config.yaml
model: "contrastive image-text model"
cutout: 0.4
vocab_size: 37
encoder_activation: "relu"
text_encoder_width: 384
text_encoder_mlp_ratio: 4
text_encoder_layer_scale_init: 0.1
text_encoder_parallel_block: false
text_encoder_positions: "learned"
steps: 5300
final_lr_fraction: 0
Rows from block 15 of the image encoder of a small contrastive image-text model, named by matrix and row number. Rows with one number belong to one channel. Each number is 128 + 24 x the weight over its row's rms, rounded and kept within 0 to 255. All counts start at 0.
Before each channel's rows are labels from the 100 images, of 14976, where the channel reaches its highest value: "strongest on" is what is common among them. Only what is clearly more common there than usual is listed. The data: photos of plants and fungi (iNaturalist).
# convs0: first 3x3 conv (encoder.blocks.15.convs.0.weight, 192x192x3x3, standardized in use, each kernel summed), inputs 0-95
# convs1: second 3x3 conv (encoder.blocks.15.convs.1.weight, 192x192x3x3, standardized in use, transposed, each kernel summed), outputs 0-95

strongest on: order Caryophyllales; family: Cactaceae; text has "echinocactus"
convs0.99 [148 102 171 112 112 134  92 146 126  96 149 103 168  99 122 176  99  95 176 146 183 129  87 157 133 136 130 158  85 130 107 108 101 120 148 164 148 160 154 112 145 131 101 123 110 114 140 132 136 117 124 159 144 126 118 131 105 115 130 158 118 124 138 137 153 112 118 153 117 154 156  98 128 147 187 129 136 134 138 159 135 143 140 131 148 141  28 145 163  72  72  91 140 149  85 164]
convs1.99 [113 157 131 146 119  76 128 113 149 137  83 155 101 131 163 114 153 143  97 156 109 123 126  98 107 106 111 109 142  69 112 124  77 161 112 135  94 127 172  90 145  92 134 135 142 132 164 143 132  83 114 140 136 139 119 163 105 164 149 184 140 127 130 131 135  82 114  89 116 120 124 148 139 146 127  97 115  99 113 125 142 134 106 156 140 138 168 124 137  91  98 174 190 150 146  99]

strongest on: order Lamiales
convs0.171 [125 139 129 141  71 118 116 127 163 138 121  71 134 170 162 121 132 130 115 143 121 150  67 142 119 129 128 123 142  86 173  97 134 137 145 107 121 121 119 121  87 121 137 172 119  80  93 100 121 163 149 114 140 109 125 141 139 134 131 161 129 155 118 156 132 131 140 137 141 118 141 136 147 142  99  93 115 176 156 122 117  97 153 148 119 148 158  99 139 133 157 151 127 162 127 131]
convs1.171 [117 112 146 175 128 120 122 152 116 126 165 166 113 138 142 123 113 157 127 115 137 138 102 154 186 117 108 111 122 116  90 131 129  93 127 165 156 116 129 128 115 110 141 137 137 122 155  99 133  97 138 109 137 148 153 116 106 141 131 137 131 170 118 110 153 106 107  94 155 120 112 114 121 151 132 103 127 114 141  63 145 137 139 158  70 154 105 136 117 110 146 156 137  86 154 122]

strongest on: order Caryophyllales; family: Cactaceae; text has "cactus"
convs0.44 [133 117 154 108  89 122 169 146 156 121 114  92 148 159 152 164 116 119 131 147 159 138  81 146 137  97 135 133 113 156  80 135 137 107 123 145 162 117 138 127 132 141 159 121 133 123 117  95 134 135 141 129 133 156 121 104 112  81 138 130 140 164 132 115 155 105 133 111 168 145 135 116 114 108 124  87 118 181  99 156 163 129 150 149 157  92 102 132 142  84 144 109 159  82  93 127]
convs1.44 [ 91 125 134 126 109 153 133 118 184 112 138 149  61 153 136  70 115 152 104 163 132  95 147 115  52 103 137 144  94 123 139 126 116 147 108 137 118 147 137 138 150 164 125 160 146  98  67 129 133 127 129 134 144 158 116 142 103  90 126 190 153 114 131 146 128 101 110 125 170  92 153 139 114 139 145 100 121 140 135 112 157 127 147 123 113  66 141 128 142 111 120 116 132 133 120 146]

strongest on: order Lamiales
convs0.164 [137 111 134 108 138 116 126 152 148 120 141 140 159 180 181  96 143 145 121 109  96  77  85 127 183 171 103 137 136 144 131 148 139 178 114 171 146 125 133 139 136 154 121 116 144 129 112 109  88 113 109 104 117 147 129 106 130 116 129 120 152 102 163 142 118 104 205 140  96 109 117 183 137 154 112 115  77 140 123 148  87 140 170 164  90 181 115  89 149 136  83 133  98 144 143  93]
convs1.164 [148 103 159 134  91 152 122 154 124 150 165 131 151 156 106 116 145 138 135 116 143 120 132 145  94  59 127 122 163 104 139 162 101 126 133  92 104 159 109 139 103  95 133 118 139 111 102 154 128 150 137 137 127 135 144 101 175 158 159 161 151 135 101 126 143 112 120  84 133 153 109  82 115 144 104 153  94 173 203 142 132 164 145 136 163 139 120 154 138 135 153 145 107  96 128 137]

strongest on: order Caryophyllales
convs0.98 [146 119 133  98  99  89 106 119 126 177  97 110 113 119 125 134 125 114  81 128 119 131 115 132 153 140 132 131 131 162  65 135 157 149 100 130 154 117 113 131 140 169 135 160  88 101 159 135 158 143 109 146 126 108  78 120 145 129 115 173 129 148 139 120 127  77 125 119 104 153 143 173 151 108 128 151 113 141 109 139 165 109 115 106 148  63  95 139 144 110 140 135 125 113 170 134]
convs1.98 [166  87 141 123  98 136 190 117 112 113 109 120 110 149  91 134 143 119 152 170  99 123 138 133  94  84 111 112 125 116 128 148 161  89 137 110 124 112  88 149 121 162 124 192 105 121 139 111 145  90  87 157 169  91 153 152 103 111 141 150 132 104 163 111 123  90 125 108 132 144 105 123 176 119 184 157 106 144 123 156 121 156 132  95 122 155 144 118  86 123 116 141 149 104 157 131]

strongest on: order Asparagales; class Liliopsida
convs0.102 [117 144 126 111 131 148 128 133 117 175 131  84 126  92 128 152 121 124 139 100 129 140 127 134  87 139 124 151 105 163 112 139 171 104 125 137 133 140 121 102 174 132 171 102 147 144 137 104  93  95  83 146 100 125 116 125 101 122 101 121 112 118 162 106 136  99 146 147 159 105 106  88 139 127 111 100 164 180 130 124 114  98 161  91 137 119  99 108 138 110 120 161 131 146  79  88]
convs1.102 [117 124 133 107 142 120 110 103 160 114 101 102  71 112 132 119 110 143 118 142 148 138 119 119 152 141 102 145 131 124 124  90 172 123 119 178 168 107 145 130 141 110  93  96 107 148 108 104 145 109 161 140  89 153 103 170 111 135 131 119 109 178 150  89 156 111 151 130 119 147 120 116 125 119 148 120  88 113 124  98 105 122 145 133 105 100 121  91 120 103  61 113 121 137 140 138]

strongest on: class Liliopsida
convs0.177 [141 155 139 146 100 106  99  98 141 195  82 112  97 153 107 134 122 176 125 153 121 152 153 155  90  98 133 110 152 136  93 138 128  76 119 102 121 116 142 148 117 129 126 127 107 136 138  86 126 157 151 144 143 112 153 118 122 152 132 122 112  93 146 159 148 111  75 125 128 127 136 134 135 148 120  96 108 123 186 128 181 143  76 129 117 144  94 120 163  94 120 129  96 134 111 181]
convs1.177 [162 126 138 121 112 141 134 157 116  95 152 160 142 135 126 103 147 112 136 105 159 133 166 159 154 133 135 134 116 130 148 112 104 112 141 130 132 132 131 113 175 141  53  82 112 115 117 146 145  65 168 128 141  76 107 127 123 105  94 153 144 129 168 109 157 130 130 130 116 103 136 132 124 135  82 108 118 185  77 115 109 149  86 124 143 146 175 142 113 127 171 102 124  99 127 125]

strongest on: order Asterales; family: Asteraceae
convs0.3 [137 157 101  99  71 121 115 114  89 122 150  93 143 110 116 127 132 219 132 134 131  77 187 131 134 160  88 122 108 126 148 136 145 118 108 113 144 130 109 146 148 127 145 118 134 110 126 127 119  89 104 118 145 162 114 137 127 125 132 193 121 120 116 136 140 109 199  97 160 140 112 174 133 102 103 110 155 134 101 134 129 151 113 141 119 131 187 126 147 152 113 165 144 110 139  79]
convs1.3 [126 104 113 100 159 153 116 144 150 126 141 168 171 149 116 115 163 201 165 114 133 121  96 152  82 133 133  96 143 151 131 133 109 121 129 100 110 126 103 134 149 131 119 136  83  77 130 107 124 120 145 110 110 129 131 105 157 133 125 161 148 128 146 103 113 132  90 118 127 101  94 144 132 140 159 133  99 134 115 146 109 130 128 131 103 115 116 168 106 166 127 142 111 111 130 158]

strongest on: class Polypodiopsida; order Polypodiales
convs0.20 [ 75 118 138 132 131 154 122 115 174 127 104  68  98  39 139 166 105 118 128 117 122  95 115 138 100 132 106 130 130 150 117 131 159 146 115 136 103 123 134 143 136 110 141 141 137 154 157 165 108 111 107 129 118 135 126 120 106 144 133 120 122  99 104 142 172 143 149 100 121 107 157 137 116 141 131 109 124 151 114 138 135 107 124  85  96  64 160 131 148 102  84 144 121  73 115  95]
convs1.20 [148 147 117 144 129 153 124 136 133 134 137 142  82 175 110 104 139 123 134  97  89 128 134 103 119 113 184 144  94 109 111  92 101 133 119 144 152 118 130 122 155 154  99 129 129 107 111 139 111 111 180 147 112  58 142 127 140 100 151  82 115 109 166 127 135 116 102  96 109 160 119 161 118 124 131 123 125 116 103 156  99 154 123 100 119  54 141 108 122 120 133 120 156 170 144 169]

strongest on: phylum Basidiomycota; class Agaricomycetes; order Polyporales
convs0.82 [113  66  93 128 107  96 109 100 112 145 141 159 155 136  98 142 168 126 112 117 116 120 112 186  91  94 116 136 127 150  91 137 127 116 118 124 150 121 134 111 107 138 137 150 164 161 156  94 124 132 148  93 149 110  85 109 115 144 123 104 128 123 145 115 100 154 143  98 127 147 137 136 159 122 173 139 103  78 123 139 150 144 117 139 139 144 132 114 134 125 128 141  67 138 152  83]
convs1.82 [137 162  99 117 134 170 105  74 135 104 117 124 144 128 149 103 162 118 129 121  88 107 114 162 113 118  94 133  96 107 114  67 103 165 135 100 153 118 128 124 140 150 149 168 130 126 130 153 130 135 171  74 138 114 121 120  86 127 132 134 133  84 131 111  92 112 140 157 146 167 168 138 132 134  94 118 117 123 101 110 124 122 118 167 113 109  82 160 163 119 124 112  66 107 100 170]

strongest on: order Lamiales; family: Lamiaceae
convs0.153 [121 116 132 153  84 158 126 122 136 115 163 104 167 165 125 100 127 157 129 111 138 173 120 157 146 149 147 115 139 121 102 161 104 173 118 146 109 162  80 136 119 122 148  91 126 103 112 148 116 150 133 110 116 129 141 130 103 141 110 132 131 105 131 101 110 183 167 157 131 101 162 121  83 109 114 111 101 114 146 129 120 160 144  82 131 148 121 104 121  69  99 119 119 125 150 119]
convs1.153 [ 93 133 100 129 106 137 114 101 124 168  69 132 151 120 120 147 164 114 136 135 101 142 111 147  83 113  94 125 128  68  89 133 159 119 115 126 160 134 127 127  93 121 125 125 141 127 153 201 147 179 196 172 154 120 122  97 147 121 129 166 124 143 140 149 146 146 108 164 127 123 116 143 141 101 133 136 122 141 118 120 101 155 116 114 137 141 129 119 131 154 137 168 164  85 145 137]

strongest on: order Asterales; order Ranunculales
convs0.59 [125  71 113 130 196 136 121 116 129 127  79  90 125 112 134 103 142 170 116 138 121 104 206 135 131 105 125 130 100 120 120 129 101 117 124 103 140 137 146 135 145 135 136 170 115 192 152  82 108 137 126 107  80 130 111 108 104 114 113 147 110 131 167 119 136 115 168 131 150  88 116 146 122 142 178 108 162 107 153 134 152 113 145 109  93 114 107  90 122 197 141 153 117 144 124 123]
convs1.59 [118 152 115 114  95 161 137 127 133 108 153  61 105 124 100 139 132 144 126 145 144 146  57 155 104 120 128 116 140 135 145 139 131 137 140 116 104 130  98 111 124 108 115  77 117 178 115 101 121 154 134 139 108 149 141 152 102  91 126 111 108 163 112 170 122 134  66 142 108 144 118 190 119 109 169 120  77  85 123  71 118 129 116 147  77 158 136 120 130 109 117 113 109 146 142 102]

strongest on: class Liliopsida
convs0.139 [119 118 122 134 111 132 137 118 139 128 139  91 178  59 109 119 119 130 162 118 135 118 118 113 143  69 137 144 130 151 131 175 145  95 153 138 117 120 132  96  85 116 143  82 163 125 150  97 119  95 102  84 120 149  91 151 133 108 138 144 137 174 114 131 116 122 138 145 124 132 128 150 120 119  77  91 116 121 154 110 119  90 165 104  91 154 177 109 139 125 106 158 122 119 121  99]
convs1.139 [153 129 147 121 124 108 166 120 159  87 124 111  54 139  99 127 110 143 106 138 120 116 145 132  52  94 113 111 110 173  90 158 178  79 127 117 160 107 153 148 129 104 102 146 130 132  99 126 139 147  98  70 110 112 145 112  89  93 106 126 122  92  98  89 101 124 140 108 120 126 122 124 113 128 128 146 159 135 110 108 133 161 121 139 157 108  79 174 123 121  84  94 126 167 136 138]

strongest on: order Caryophyllales
convs0.161 [118 113  98 141 115 148 122 142 133 134 111  50 128 161 119 134 166 143 127 111 152 127  79 124 108 116 136 159 136 128 113 146 161  96 142 114 106 119 155 130  83 162 130 155 119  75  92 149 125 157 105 117 205 130 158 127 189 126 147 164 142 175 121 187 145 118  98 115 103 150 139 155 158 139 101  91 143 200 130 157 111  94 149 120 140  72 126 143 154 170 161 153 168 153 161 149]
convs1.161 [126 108 132 163 147 102 130 127 162 138 168 112 103 162 155 129  83 105 125  99 123 141 164 155 102 155 145  96 117 109 156 136 150 110 104 125 113 106 110 150 116 122 132 165 123 153 136 110 171 141  84 109 183 119 158 147 108 141 128 150  97  86 113 158 158 114 119 108 169 107 111 147 150  87 185 110 113 186 146 162 130 121 132 146 120 105 132 118  96 133 171 133 126 142  98 114]

strongest on: order Caryophyllales; family: Cactaceae; text has "cactus"
convs0.70 [174 174 120 123  87 158 155 114 144 113 130 136 114 150  95  92 107  99 138 121 122 125  78 129 170 118 141 120  94 137  81 172 144 153 113  95 153 150 128 128 122 108 154 154 122  80  93 139 131 129 137 123 136 128 119 118 123  74 121 176 143 148 128 153 100 107  98 114 129 161 154 112 124 120 133 132 139 100 138 151 126 115 110 110 118 138  84 126 147 112  99  98 132 161 144 114]
convs1.70 [137  76 120 146 130  85 168  94 120 102 171 107 181 138 138 142 156 148 116 138 133  93 123 177  50 126 103  61 128 113 131 132 176 147 135  99 139 137 108 148 128 160 110 126 133 115 138 120 160 163  83  84 142 121  98 106 117 140 144 192 118 163  53 106 105 113 124 148 115  88 128 137 142 111 184 115 123 133 107 117 142 119 121 116  97 113 136 134  89 138 178 140  92 119 152 110]

strongest on: order Asterales; family: Asteraceae
convs0.175 [149 131 160 138  68  91 135 119 124 112  97 166 141 190 151 130 142 126 144 149 118 108  81 145 165 100 108 118 185 168  99 112 142 107 101 154 160 128 131 141 137 105 142 137 113 163 124 131  95 160 144 117 140 140 101 132 114 152 143 125 118 160 115 170 123 130 162 109  96 123  78 159 117 115 113  92 119 123 146 106 107 124 117 133 115 119  97 135 120 104 124 138 111 147 167  94]
convs1.175 [169 136 112 149 112 136 151  99 162 108 134  81 127 116 167 111 115  97 139 130 142 115 160 114 106 109 152 127  97  99 149 151 122 144 132 148 104 158 158 106 113 188 146 108 120 165 115 151 129 123 145 114 116 117 115 140 144 104 136 135 118 148 120 114 113  91 215 113 106 115 144  67 165  85 149 100 131 123 134  99 115 152 118 142 200 148 164 125 120 111 120 130 172 125 107 113]

strongest on: order Asterales; family: Asteraceae
convs0.191 [153 113 141 107 123 139 115 154 139 124  77 133  60 145 159  96 151 127 142 125 143 120  94 125 160  94 130 147 111 139 121 111 118 120 177 143 189 124 138 111 134 108 117 126 108 121 137 130 168 115 100 141 102 160 138  91 147 140 113 151 174 125 188 121 143 102 129 118 117 128 136 170 156 130 129 113 121 171 128 145 121  83 133 110 124 111 106  99  69 112 106 111 108 125 121 138]
convs1.191 [157 110 137 138 116 103 123 141 118 113 106 184 124 124 132 111 141 120 107 142 132 133 140  76 128 101 154 151 131 114 133 130 140 118 130 161  86 114 112 125 132 181 130 111 164 155 132 117 156 105  99 128 153 172  88 140 156 159 132 128 141  81 118 162  71 147 189  93 141 105 108  87 123 109 135 116 163 100 107  96 116 104 137 120 158 152 165 166 153  87 120 107 108  89 159 107]

strongest on: class Liliopsida
convs0.176 [126 151 126 114 157 106 111  99 158 167 124 134  85 102 144 166 102 140 116 125 103 119 108 114 126 154  73 157 199 141 131 145 138 143 149 150 117 141 115 138 132  66 152 110 119 114 119 133 122 147 152 113 146 125 139 118 122 126 122 173 112  96 124 158 109 139 133 144  97 126 127 103 106 148 137 107 145 119 197 109 147 132 110 117 131 124 149  87 145 154 120 157 117  96 126 107]
convs1.176 [133 107 111  99 126  86  98 114 150 147 156 156 105 112 140 122  91  69 147 146 112 129 148 145 165 141 160 137 105 127 107 121 101 143 114 133 139 172 102 120 167 127  86 123  98 101  93 136 129 112 102 116 131 105 123 164 138 129 125 142 140 138 120 130 116 185  93 132 134 111 133 142 148 108 111 112 185 176 120  91 132 140 147 147 140 162 141 115  99 152 121  83 130 116 140 138]

strongest on: class Liliopsida
convs0.105 [130  96  90 143 153 119 105 130 115 158 143 139 109 104 100 165  96 135 136 128 120 116 104  88 127 132 132 114 181 114  92 141 135  81 145 127 118 114 119 128 136 153 163 157 105 176 137 126 130 117 115 130 147 135 126 131 127  97 103 127 105 133  94 132 159 113  92 139 115 118 155 125 116 155 188  83 159  93 203 142 157 150 108 107 109 107 130 152 112 116 131 150 163 113 140  31]
convs1.105 [126  85 145  98 111 141 118 116 146 112 147 119 110 124 155 142  88 136 145 123 110 102 119 136 111 139 138 107  54 176 153 129  92 129 138 175 117 106 117 167 136 138 124 106 116 116 124 132 134 117 110 141  87 171  99 156 143  92 114 127 114 178 144  70 107 164 158 143 126 109 196 158 138 140  50 131 140 155 100 109 130  91 120 136 134 154 126 110 125 131 134  81 146 108 147 135]

strongest on: order Caryophyllales; family: Cactaceae
convs0.141 [135 133 157 121 117 102  89 141 127 108 137 146  92 134 134 133 146  94 152 148 130 132 144 120 113 165 105 121 121 126 159 132  90 148 145 157 143 142 114 149 139 145 116 148 133 132 152 144 118 100 130 112 133 124 128 123 102 145 159 213 141 125  78 144 126 148 112 123 189 121 106 160 133 116 168 101 100 154 135 124 121 125 167 138 109 149 100  97 104 131 149 112 128 128 128 115]
convs1.141 [145 168  89 136 162 153 121 151 149 170 140 164 117 124 141 102 161 125 117 115 126 138 173  81  94 147 138 113 155 159 143 129 128 105 110 128 120 124 109 154 122 165 122 162 193  91 140 111 137 134 120 112 123 101 117 119 128 148 166 153 169 151 162 133 142 118 127 165 137 111 117 157  94 112 191 116 131 161  91 124 119 128 174 128 124 139 123 140 116 146 119 124 121 107 114 113]

strongest on: class Liliopsida; order Asparagales
convs0.146 [133 104 112 111  93 139 109  97 133 178 111 132 153  86 101 149 127 115 157 147 107 141 116 107 138 110 149 162 182 156 121 175 111 100 126 100 133 161 142 146 175 124 216  89 110 118 147 103 108  84 116 143 109 151 105 123  97 137  82 122  90 126 131 113 143 125 149 164 121  93 145 102 158 145 160 111 114 139 172 142 125 131 105 119 116  92 113 117 144 125 120 140 100  96 122 119]
convs1.146 [ 90 115 130 112 155 160 120 147 116 139 103 168  84 120 126 169 137 134 147 113 145 158 136 170 139 121 110 149 107 139 121 121 122  97 128 157 139 108 111 149 144 131 101 118 132 131 130 107 114 138 139 169 108 138  97  91 120 117 113 114 151 151 120  94 123 127 102 171 126 146 124 143  98 144 115 111 101 137 111  48 167 141 135  75  89 103  76 126 114 144 147  57 139 145 130 147]

strongest on: order Lamiales
convs0.58 [149  94  78 150 139 164  93 144 160 126 115 134 121  71 117  91 127 126  95 161 134 130 119 110 106 127  98 133 101 132 173  97  90  85  90 149 127 136 104 127 145 136 128  88 174 122 127 150 105 138 102  99 128 122 128 118 126 119 165 156 144 112 147 107 106 129  80 104 154 147  84 110 171 151 150  86  97 153 170 134 154 129 160 115 161 123 101 128 115 120 133 140 130 131 100 162]
convs1.58 [154 141 147  91 113 143 157 140 142 141 153 143 131 144 138 166 140 135 146 110 133 107 110 117 161 133 150 170 111 168 132  78 140 137 144 108 106 155 112 150 121 153 154 124 144 162 137 128 142 124 148 158 140 109 136 112 120 144 166 104  91 173 138 146 111 141 139 132 154 137 103  70  61 152 118 139 106 129 102  99 121 122 122 165 137  91 108 156 119 146 154 134 147 148 155 119]

strongest on: order Lamiales; family: Plantaginaceae
convs0.138 [118 165 131 141  90 113 112  98 145 134 159 141 185 153 137  73 116 124 117 135  87  85 102 138 119  70  84 178 186 135 126 121 114 121 112 114 129 128 108 151 160 118 135 146 136 117 141 180 159 125 124 130 138 139 111 129  85 135 131 119 145 182  84 170 132 139 161 117 129 134  78 145 159 118 123 121 153 166 132 121 137 129 107 160  96 168 129 128 101 156 115  94 104 123 138  84]
convs1.138 [118 156 136 125 161 151 141 108 145  88 126 107 124 108 140 105 114 159 107  86 127 169 136 135 127 102 150 129 125 147 131 161  96 121 126 104 108 147 133 141 174 114 149 144  95 131  96 103 120 149 125 124 139  90 170  57 173 119 127  92 127  47 169 125 156 103 196 121 102 141 131 118 149 138 116 122 152 161 158 163 116 120 136 151 157 106  97 137 136 127 123 111 123 130 119 149]

strongest on: order Asparagales; family: Asparagaceae; text has "yucca"
convs0.178 [157 140 112 115 147 121 115 112 153 116 131 109 101  76 104 117 123 128 121 106 100 116 108 136 130 119 163 131 115 110 120 134 135 119 143  85 120 170 135 125 118 103 153 136 105 113 105 124 141 106 122 133 120 117 114 112 143 103 131  91 132 105 134 120 104 124 135 124 150 121 210  91 116 134  90 135  93 128 131 108 138 144 116 112 121 117 163 134 128 148 104 137 134 121 122 137]
convs1.178 [126 115 111 146 115 146 136 151 140 112  86 124 146 133 116  82 134 114 143 126 125 100 147 145 123 157 113 145 153 106 125 128 141 151 122  83 133 166 114 127 123 128 129 128 146 121 113 122 120 118 119 114 126 101 128 120 139 125 121 140 145  93 126 131 114  88 131 147 144 146 114 134 107  92  74 116 124 124 112 117 130  99 144  89 141 101  82 138 137 109 168 124 126 152 138 103]

strongest on: kingdom Fungi
convs0.187 [171 169  98 105 103 156 107 148 113 129 167 158 236 135  90 131 142 114 147 137 145  81 122 143 107 106  79 157 125 108 116 123 147 138 143  71 132 173 124 117 132 151 114 163 133 128 142 124 127 129 119 143 121 108  99 153 146 145 138 120 120 135 195 118 127 142 158 144 132  98 141 165 140 131  88 116 128 126 113 162 114 102 121  78 104 110 133  83 139 142 146 126 137 106 134 121]
convs1.187 [111 128 117 143  88 147 119 106 116 120 133 123 135 152 109 111 142  99 103 159 182 131 115 121 123 107 146 151 129 118 124 111 148 120 141 132 168 145  98 175 136 120 132 161 124 168 168 138 136 122 138 121 140 150 142 122 112 126  90 129 179  78 127  99  94 125 141 121 114 116 105 122 154  97  43 110 163 146 142 133 136 123 117 118 125 148  54 130 134 107 130 152 144 122 125  81]

strongest on: class Polypodiopsida; order Polypodiales
convs0.158 [131 138 142 133 120 104 125 120 127 125  87 146  93  70 129 139 116 138 151 125 133 115  99  93 153 122 140 113  95 121 115 121 124 107 154 129 104 114 157 116 123 103 117 173 146 109 137 104 122 122 115 124 110 134 153 120  88 186 148 135 124 103  99 110 162 173 129  85 110 122 158 126 148 122 119 135 145 153  94  94 102 113 155 129 112 128 110 132 150 151 152 120 134  94 135 113]
convs1.158 [190 117 151 167  98 162  86 107 141  75 144 132 129 139 111 111 135 136 160  87 124 150 126 167 142 115 128 129 127 121 119 153 109 139 137 124  82 131 112 114 167 128 143 163 144 127 128 130  90 115 129 132 130 129 135  97 181 149 109 118 143 107 103 118 148 114 145 125 135 109 111 161 146 131 109 113 139 132 122 112 111  88 120  41 153 125 135  88  89  76 136 132 120 137 123 147]

strongest on: order Asterales; family: Asteraceae
convs0.45 [130  89 163 116  95 107 137 113 164  91 107 171 171 117 121 100 131  79 155  95 103 124 112  99 138  97 136 115 115 112 170 115  99 118 102 132 110 135 128 112 132  76 112 130 123 180 122 186 141 113 129 144 112 117 110 136  99 159 145 147 144 137 160 109 150 132 192 220 188 136 134 128  92 122 166 127 132 142 136 118 128 132 129 110 116 153 142 107 109 141 132 135 113 127 143 117]
convs1.45 [131 107 135 110 165 116 113 105 155 157 109  39 149 110 104 136 121 156 105 134 137 165 131 138 148 144 168 144 109 133 106 111 153 163 133 133 158 106  99 129 118 125 100 123 122 147  95 117 141 138 114 118 105 147  90 151 139 125 147 116 129 183  77 125 135 126 151 181  93 163  90 132 137  85 155 132 138 121 134 100 134 130 152 140 149  82 130 146 117  95 124  69 123 152 142 145]

strongest on: order Asterales; family: Asteraceae
convs0.7 [117 106 125 133 153 135 148 121 158 134 115  63 148 114 136 100 141  79 114 113 123 156 157 127 144 126 159 111 130 149 108 110 129 105 111  79 103 133 119 123 140 136 125 136  59 180 135 127 148 169 130 137 144 125 126 114 141  99 149 104 145 154 147 134 126 108 115 163 130 107 161 116 117 152 151 107 131 203 166 131 160 123 171 129  96 127 111 132 120 168 105 116 152 111 134 144]
convs1.7 [128 107 106  96 148  91 147 144 102 135 126 120 131 106 143 148 160 177 112 160 148 130 105 119 141 148 165 123 126 106 131  85 195 129 128  91 179 161 102 136 114 161 111 109  82 174 121 110 164 103 143 143  95 122  99 133 105 151 146 111 133 153 155 110 148 162 174 152 127 140 135 141 141 125 149 170 148 134 133 142 115 119 113  95  80 160 142 124 114  92 167 131 117 103 120  98]

strongest on: order Asterales; family: Asteraceae
convs0.174 [126 138 132 171  86  91 111 131 143 124 141 105 145 139 147 104 127 136 111 107 139 180 133 158 147 130 127 104 111 145 173 116 133 148 115 141 135 100 136 128 122 130 118 159  97 128 125 118 133 151 163  83 144 137 142  90 152 123 138 194 130 132 140 124 128 176 145 121  62 132 141 137 141 137 109 121 168 129 126 121 126 149 137 114  94 154 124 159 117  95 150 133 112 149 106 140]
convs1.174 [105 149 116 135 117 141 126 123 123 120 133 118 126 121 143 119 117 129 131 155 153 106 122 132 139 144 160 113 105 149 154 129 122 158 108 172 167 124  80 132  96 115 125 117 140 128 160 168 147 179 122 145 169  61 133 113 146 146 147 133 116  73 148 133 124 160 148 128 156 139 140 119 138 111 137 117 146 129  94 150  99 157 125 120 137 159 126 103 172 190 121 150 145 135 145 116]

strongest on: class Liliopsida
convs0.14 [126  82 149 118 132  75 109 140 110 116 102 164 122 125  84 162 126  71 129 119 100 151  85 106  96 166 133 115 170 129 141 114 147 124 162 152 123 102 103 135 124 154 155 161  97 143 118 107 110 117 141 142 140 129 182  98 152 123 165 143  91 122 113 126 132 123 103 127 125 109 125 156 134 113 163 153 140 142 192 145 146 139 128 131 138 140 133 150  91 140 157 110 109 134 165  93]
convs1.14 [128 106 143 141 105 164  70 130 158 128 112  57 113  74 186 134 112 115 141 122 127 117 143 101 140 158  97 116 150 135 135 149  99 106 110 108 146 100  94 110 151 155 115 146 109 116  68 112 120 180  96  91 142 135  69 139 140 123  82 108 124 165 129 113 106 100 147 137 138 154 169 123 110 137 121  97 177 115  94  90 138 128 158  89 141 100 129 138 121 135 117 116 125  99 134 137]

strongest on: order Lamiales
convs0.160 [153 128 133 138 141 160 179 109 117  86 141 146 122 152 121  82 130 173 143 119  83  87 148 162  99 122  76 129 117 147 113 118 135 169  92 122 154 129  87 106 112  78  92 159 139  95 151  74 119 123 118 127 160 175 112 108 136 108 195 166 137 102 105 109 106 102 153 107 153 121 123 160 135 140 105 108 116 109 171 141 148 134  79 168 114 146  97  91 118 145 141 149  88 138 129 105]
convs1.160 [171 167 138 130 111 143 131 132 128 121 142 112 146 145  86 133 140 155 141 117 124 128 132 173 118  84 139 152 103 133 168 145 131 107 127 106 123 121 100 104 145 129 148 140 116 117 158 157 145  78 136 143 110 121 184 109 106  79 169 142 119 116 128 114 159 132 118  89 103 119 156 124  88 106 146  80 108 177 145 160 114 156 116 167 148 126  92 152 134 117 118 120 134 181 119 119]

strongest on: order Lamiales
convs0.12 [139 104 149 153 119 181 106 149 118 121 143  92 167 119 107  94 123 153 150 136 151  98 144 147 115 138 200 164 109  93 156 138  90 113 184 137 110 180 173 136 177 131 152 116 139  91 153 140 124 180 142 146 107 154  95 156 113 140 142 103 148  91 147 112 147 146 116 185 146 127 114 156 149 115 121 117 151 122 133 121 110 107 121 110 106 133 109 142 137 143 113 141 147 120 103 140]
convs1.12 [ 98 131 120  77 119  98 144 138  61 111 109  81 168 115 136 130 133 168  98 140  86 125  83 120 157 173 144 135 123 133 106  94 157 140 128 121 121 138 157 119  88 144 107 115 151 130 168 106 148 135  84 157 121 123 136 139 116 135 112  82 107 183 136 164  92 140 144 155 100 131 116 144 135 104 126 144 133 127 104 144  91 102 148  87 178 118 137 131 131 136 112 147 146 120 125  99]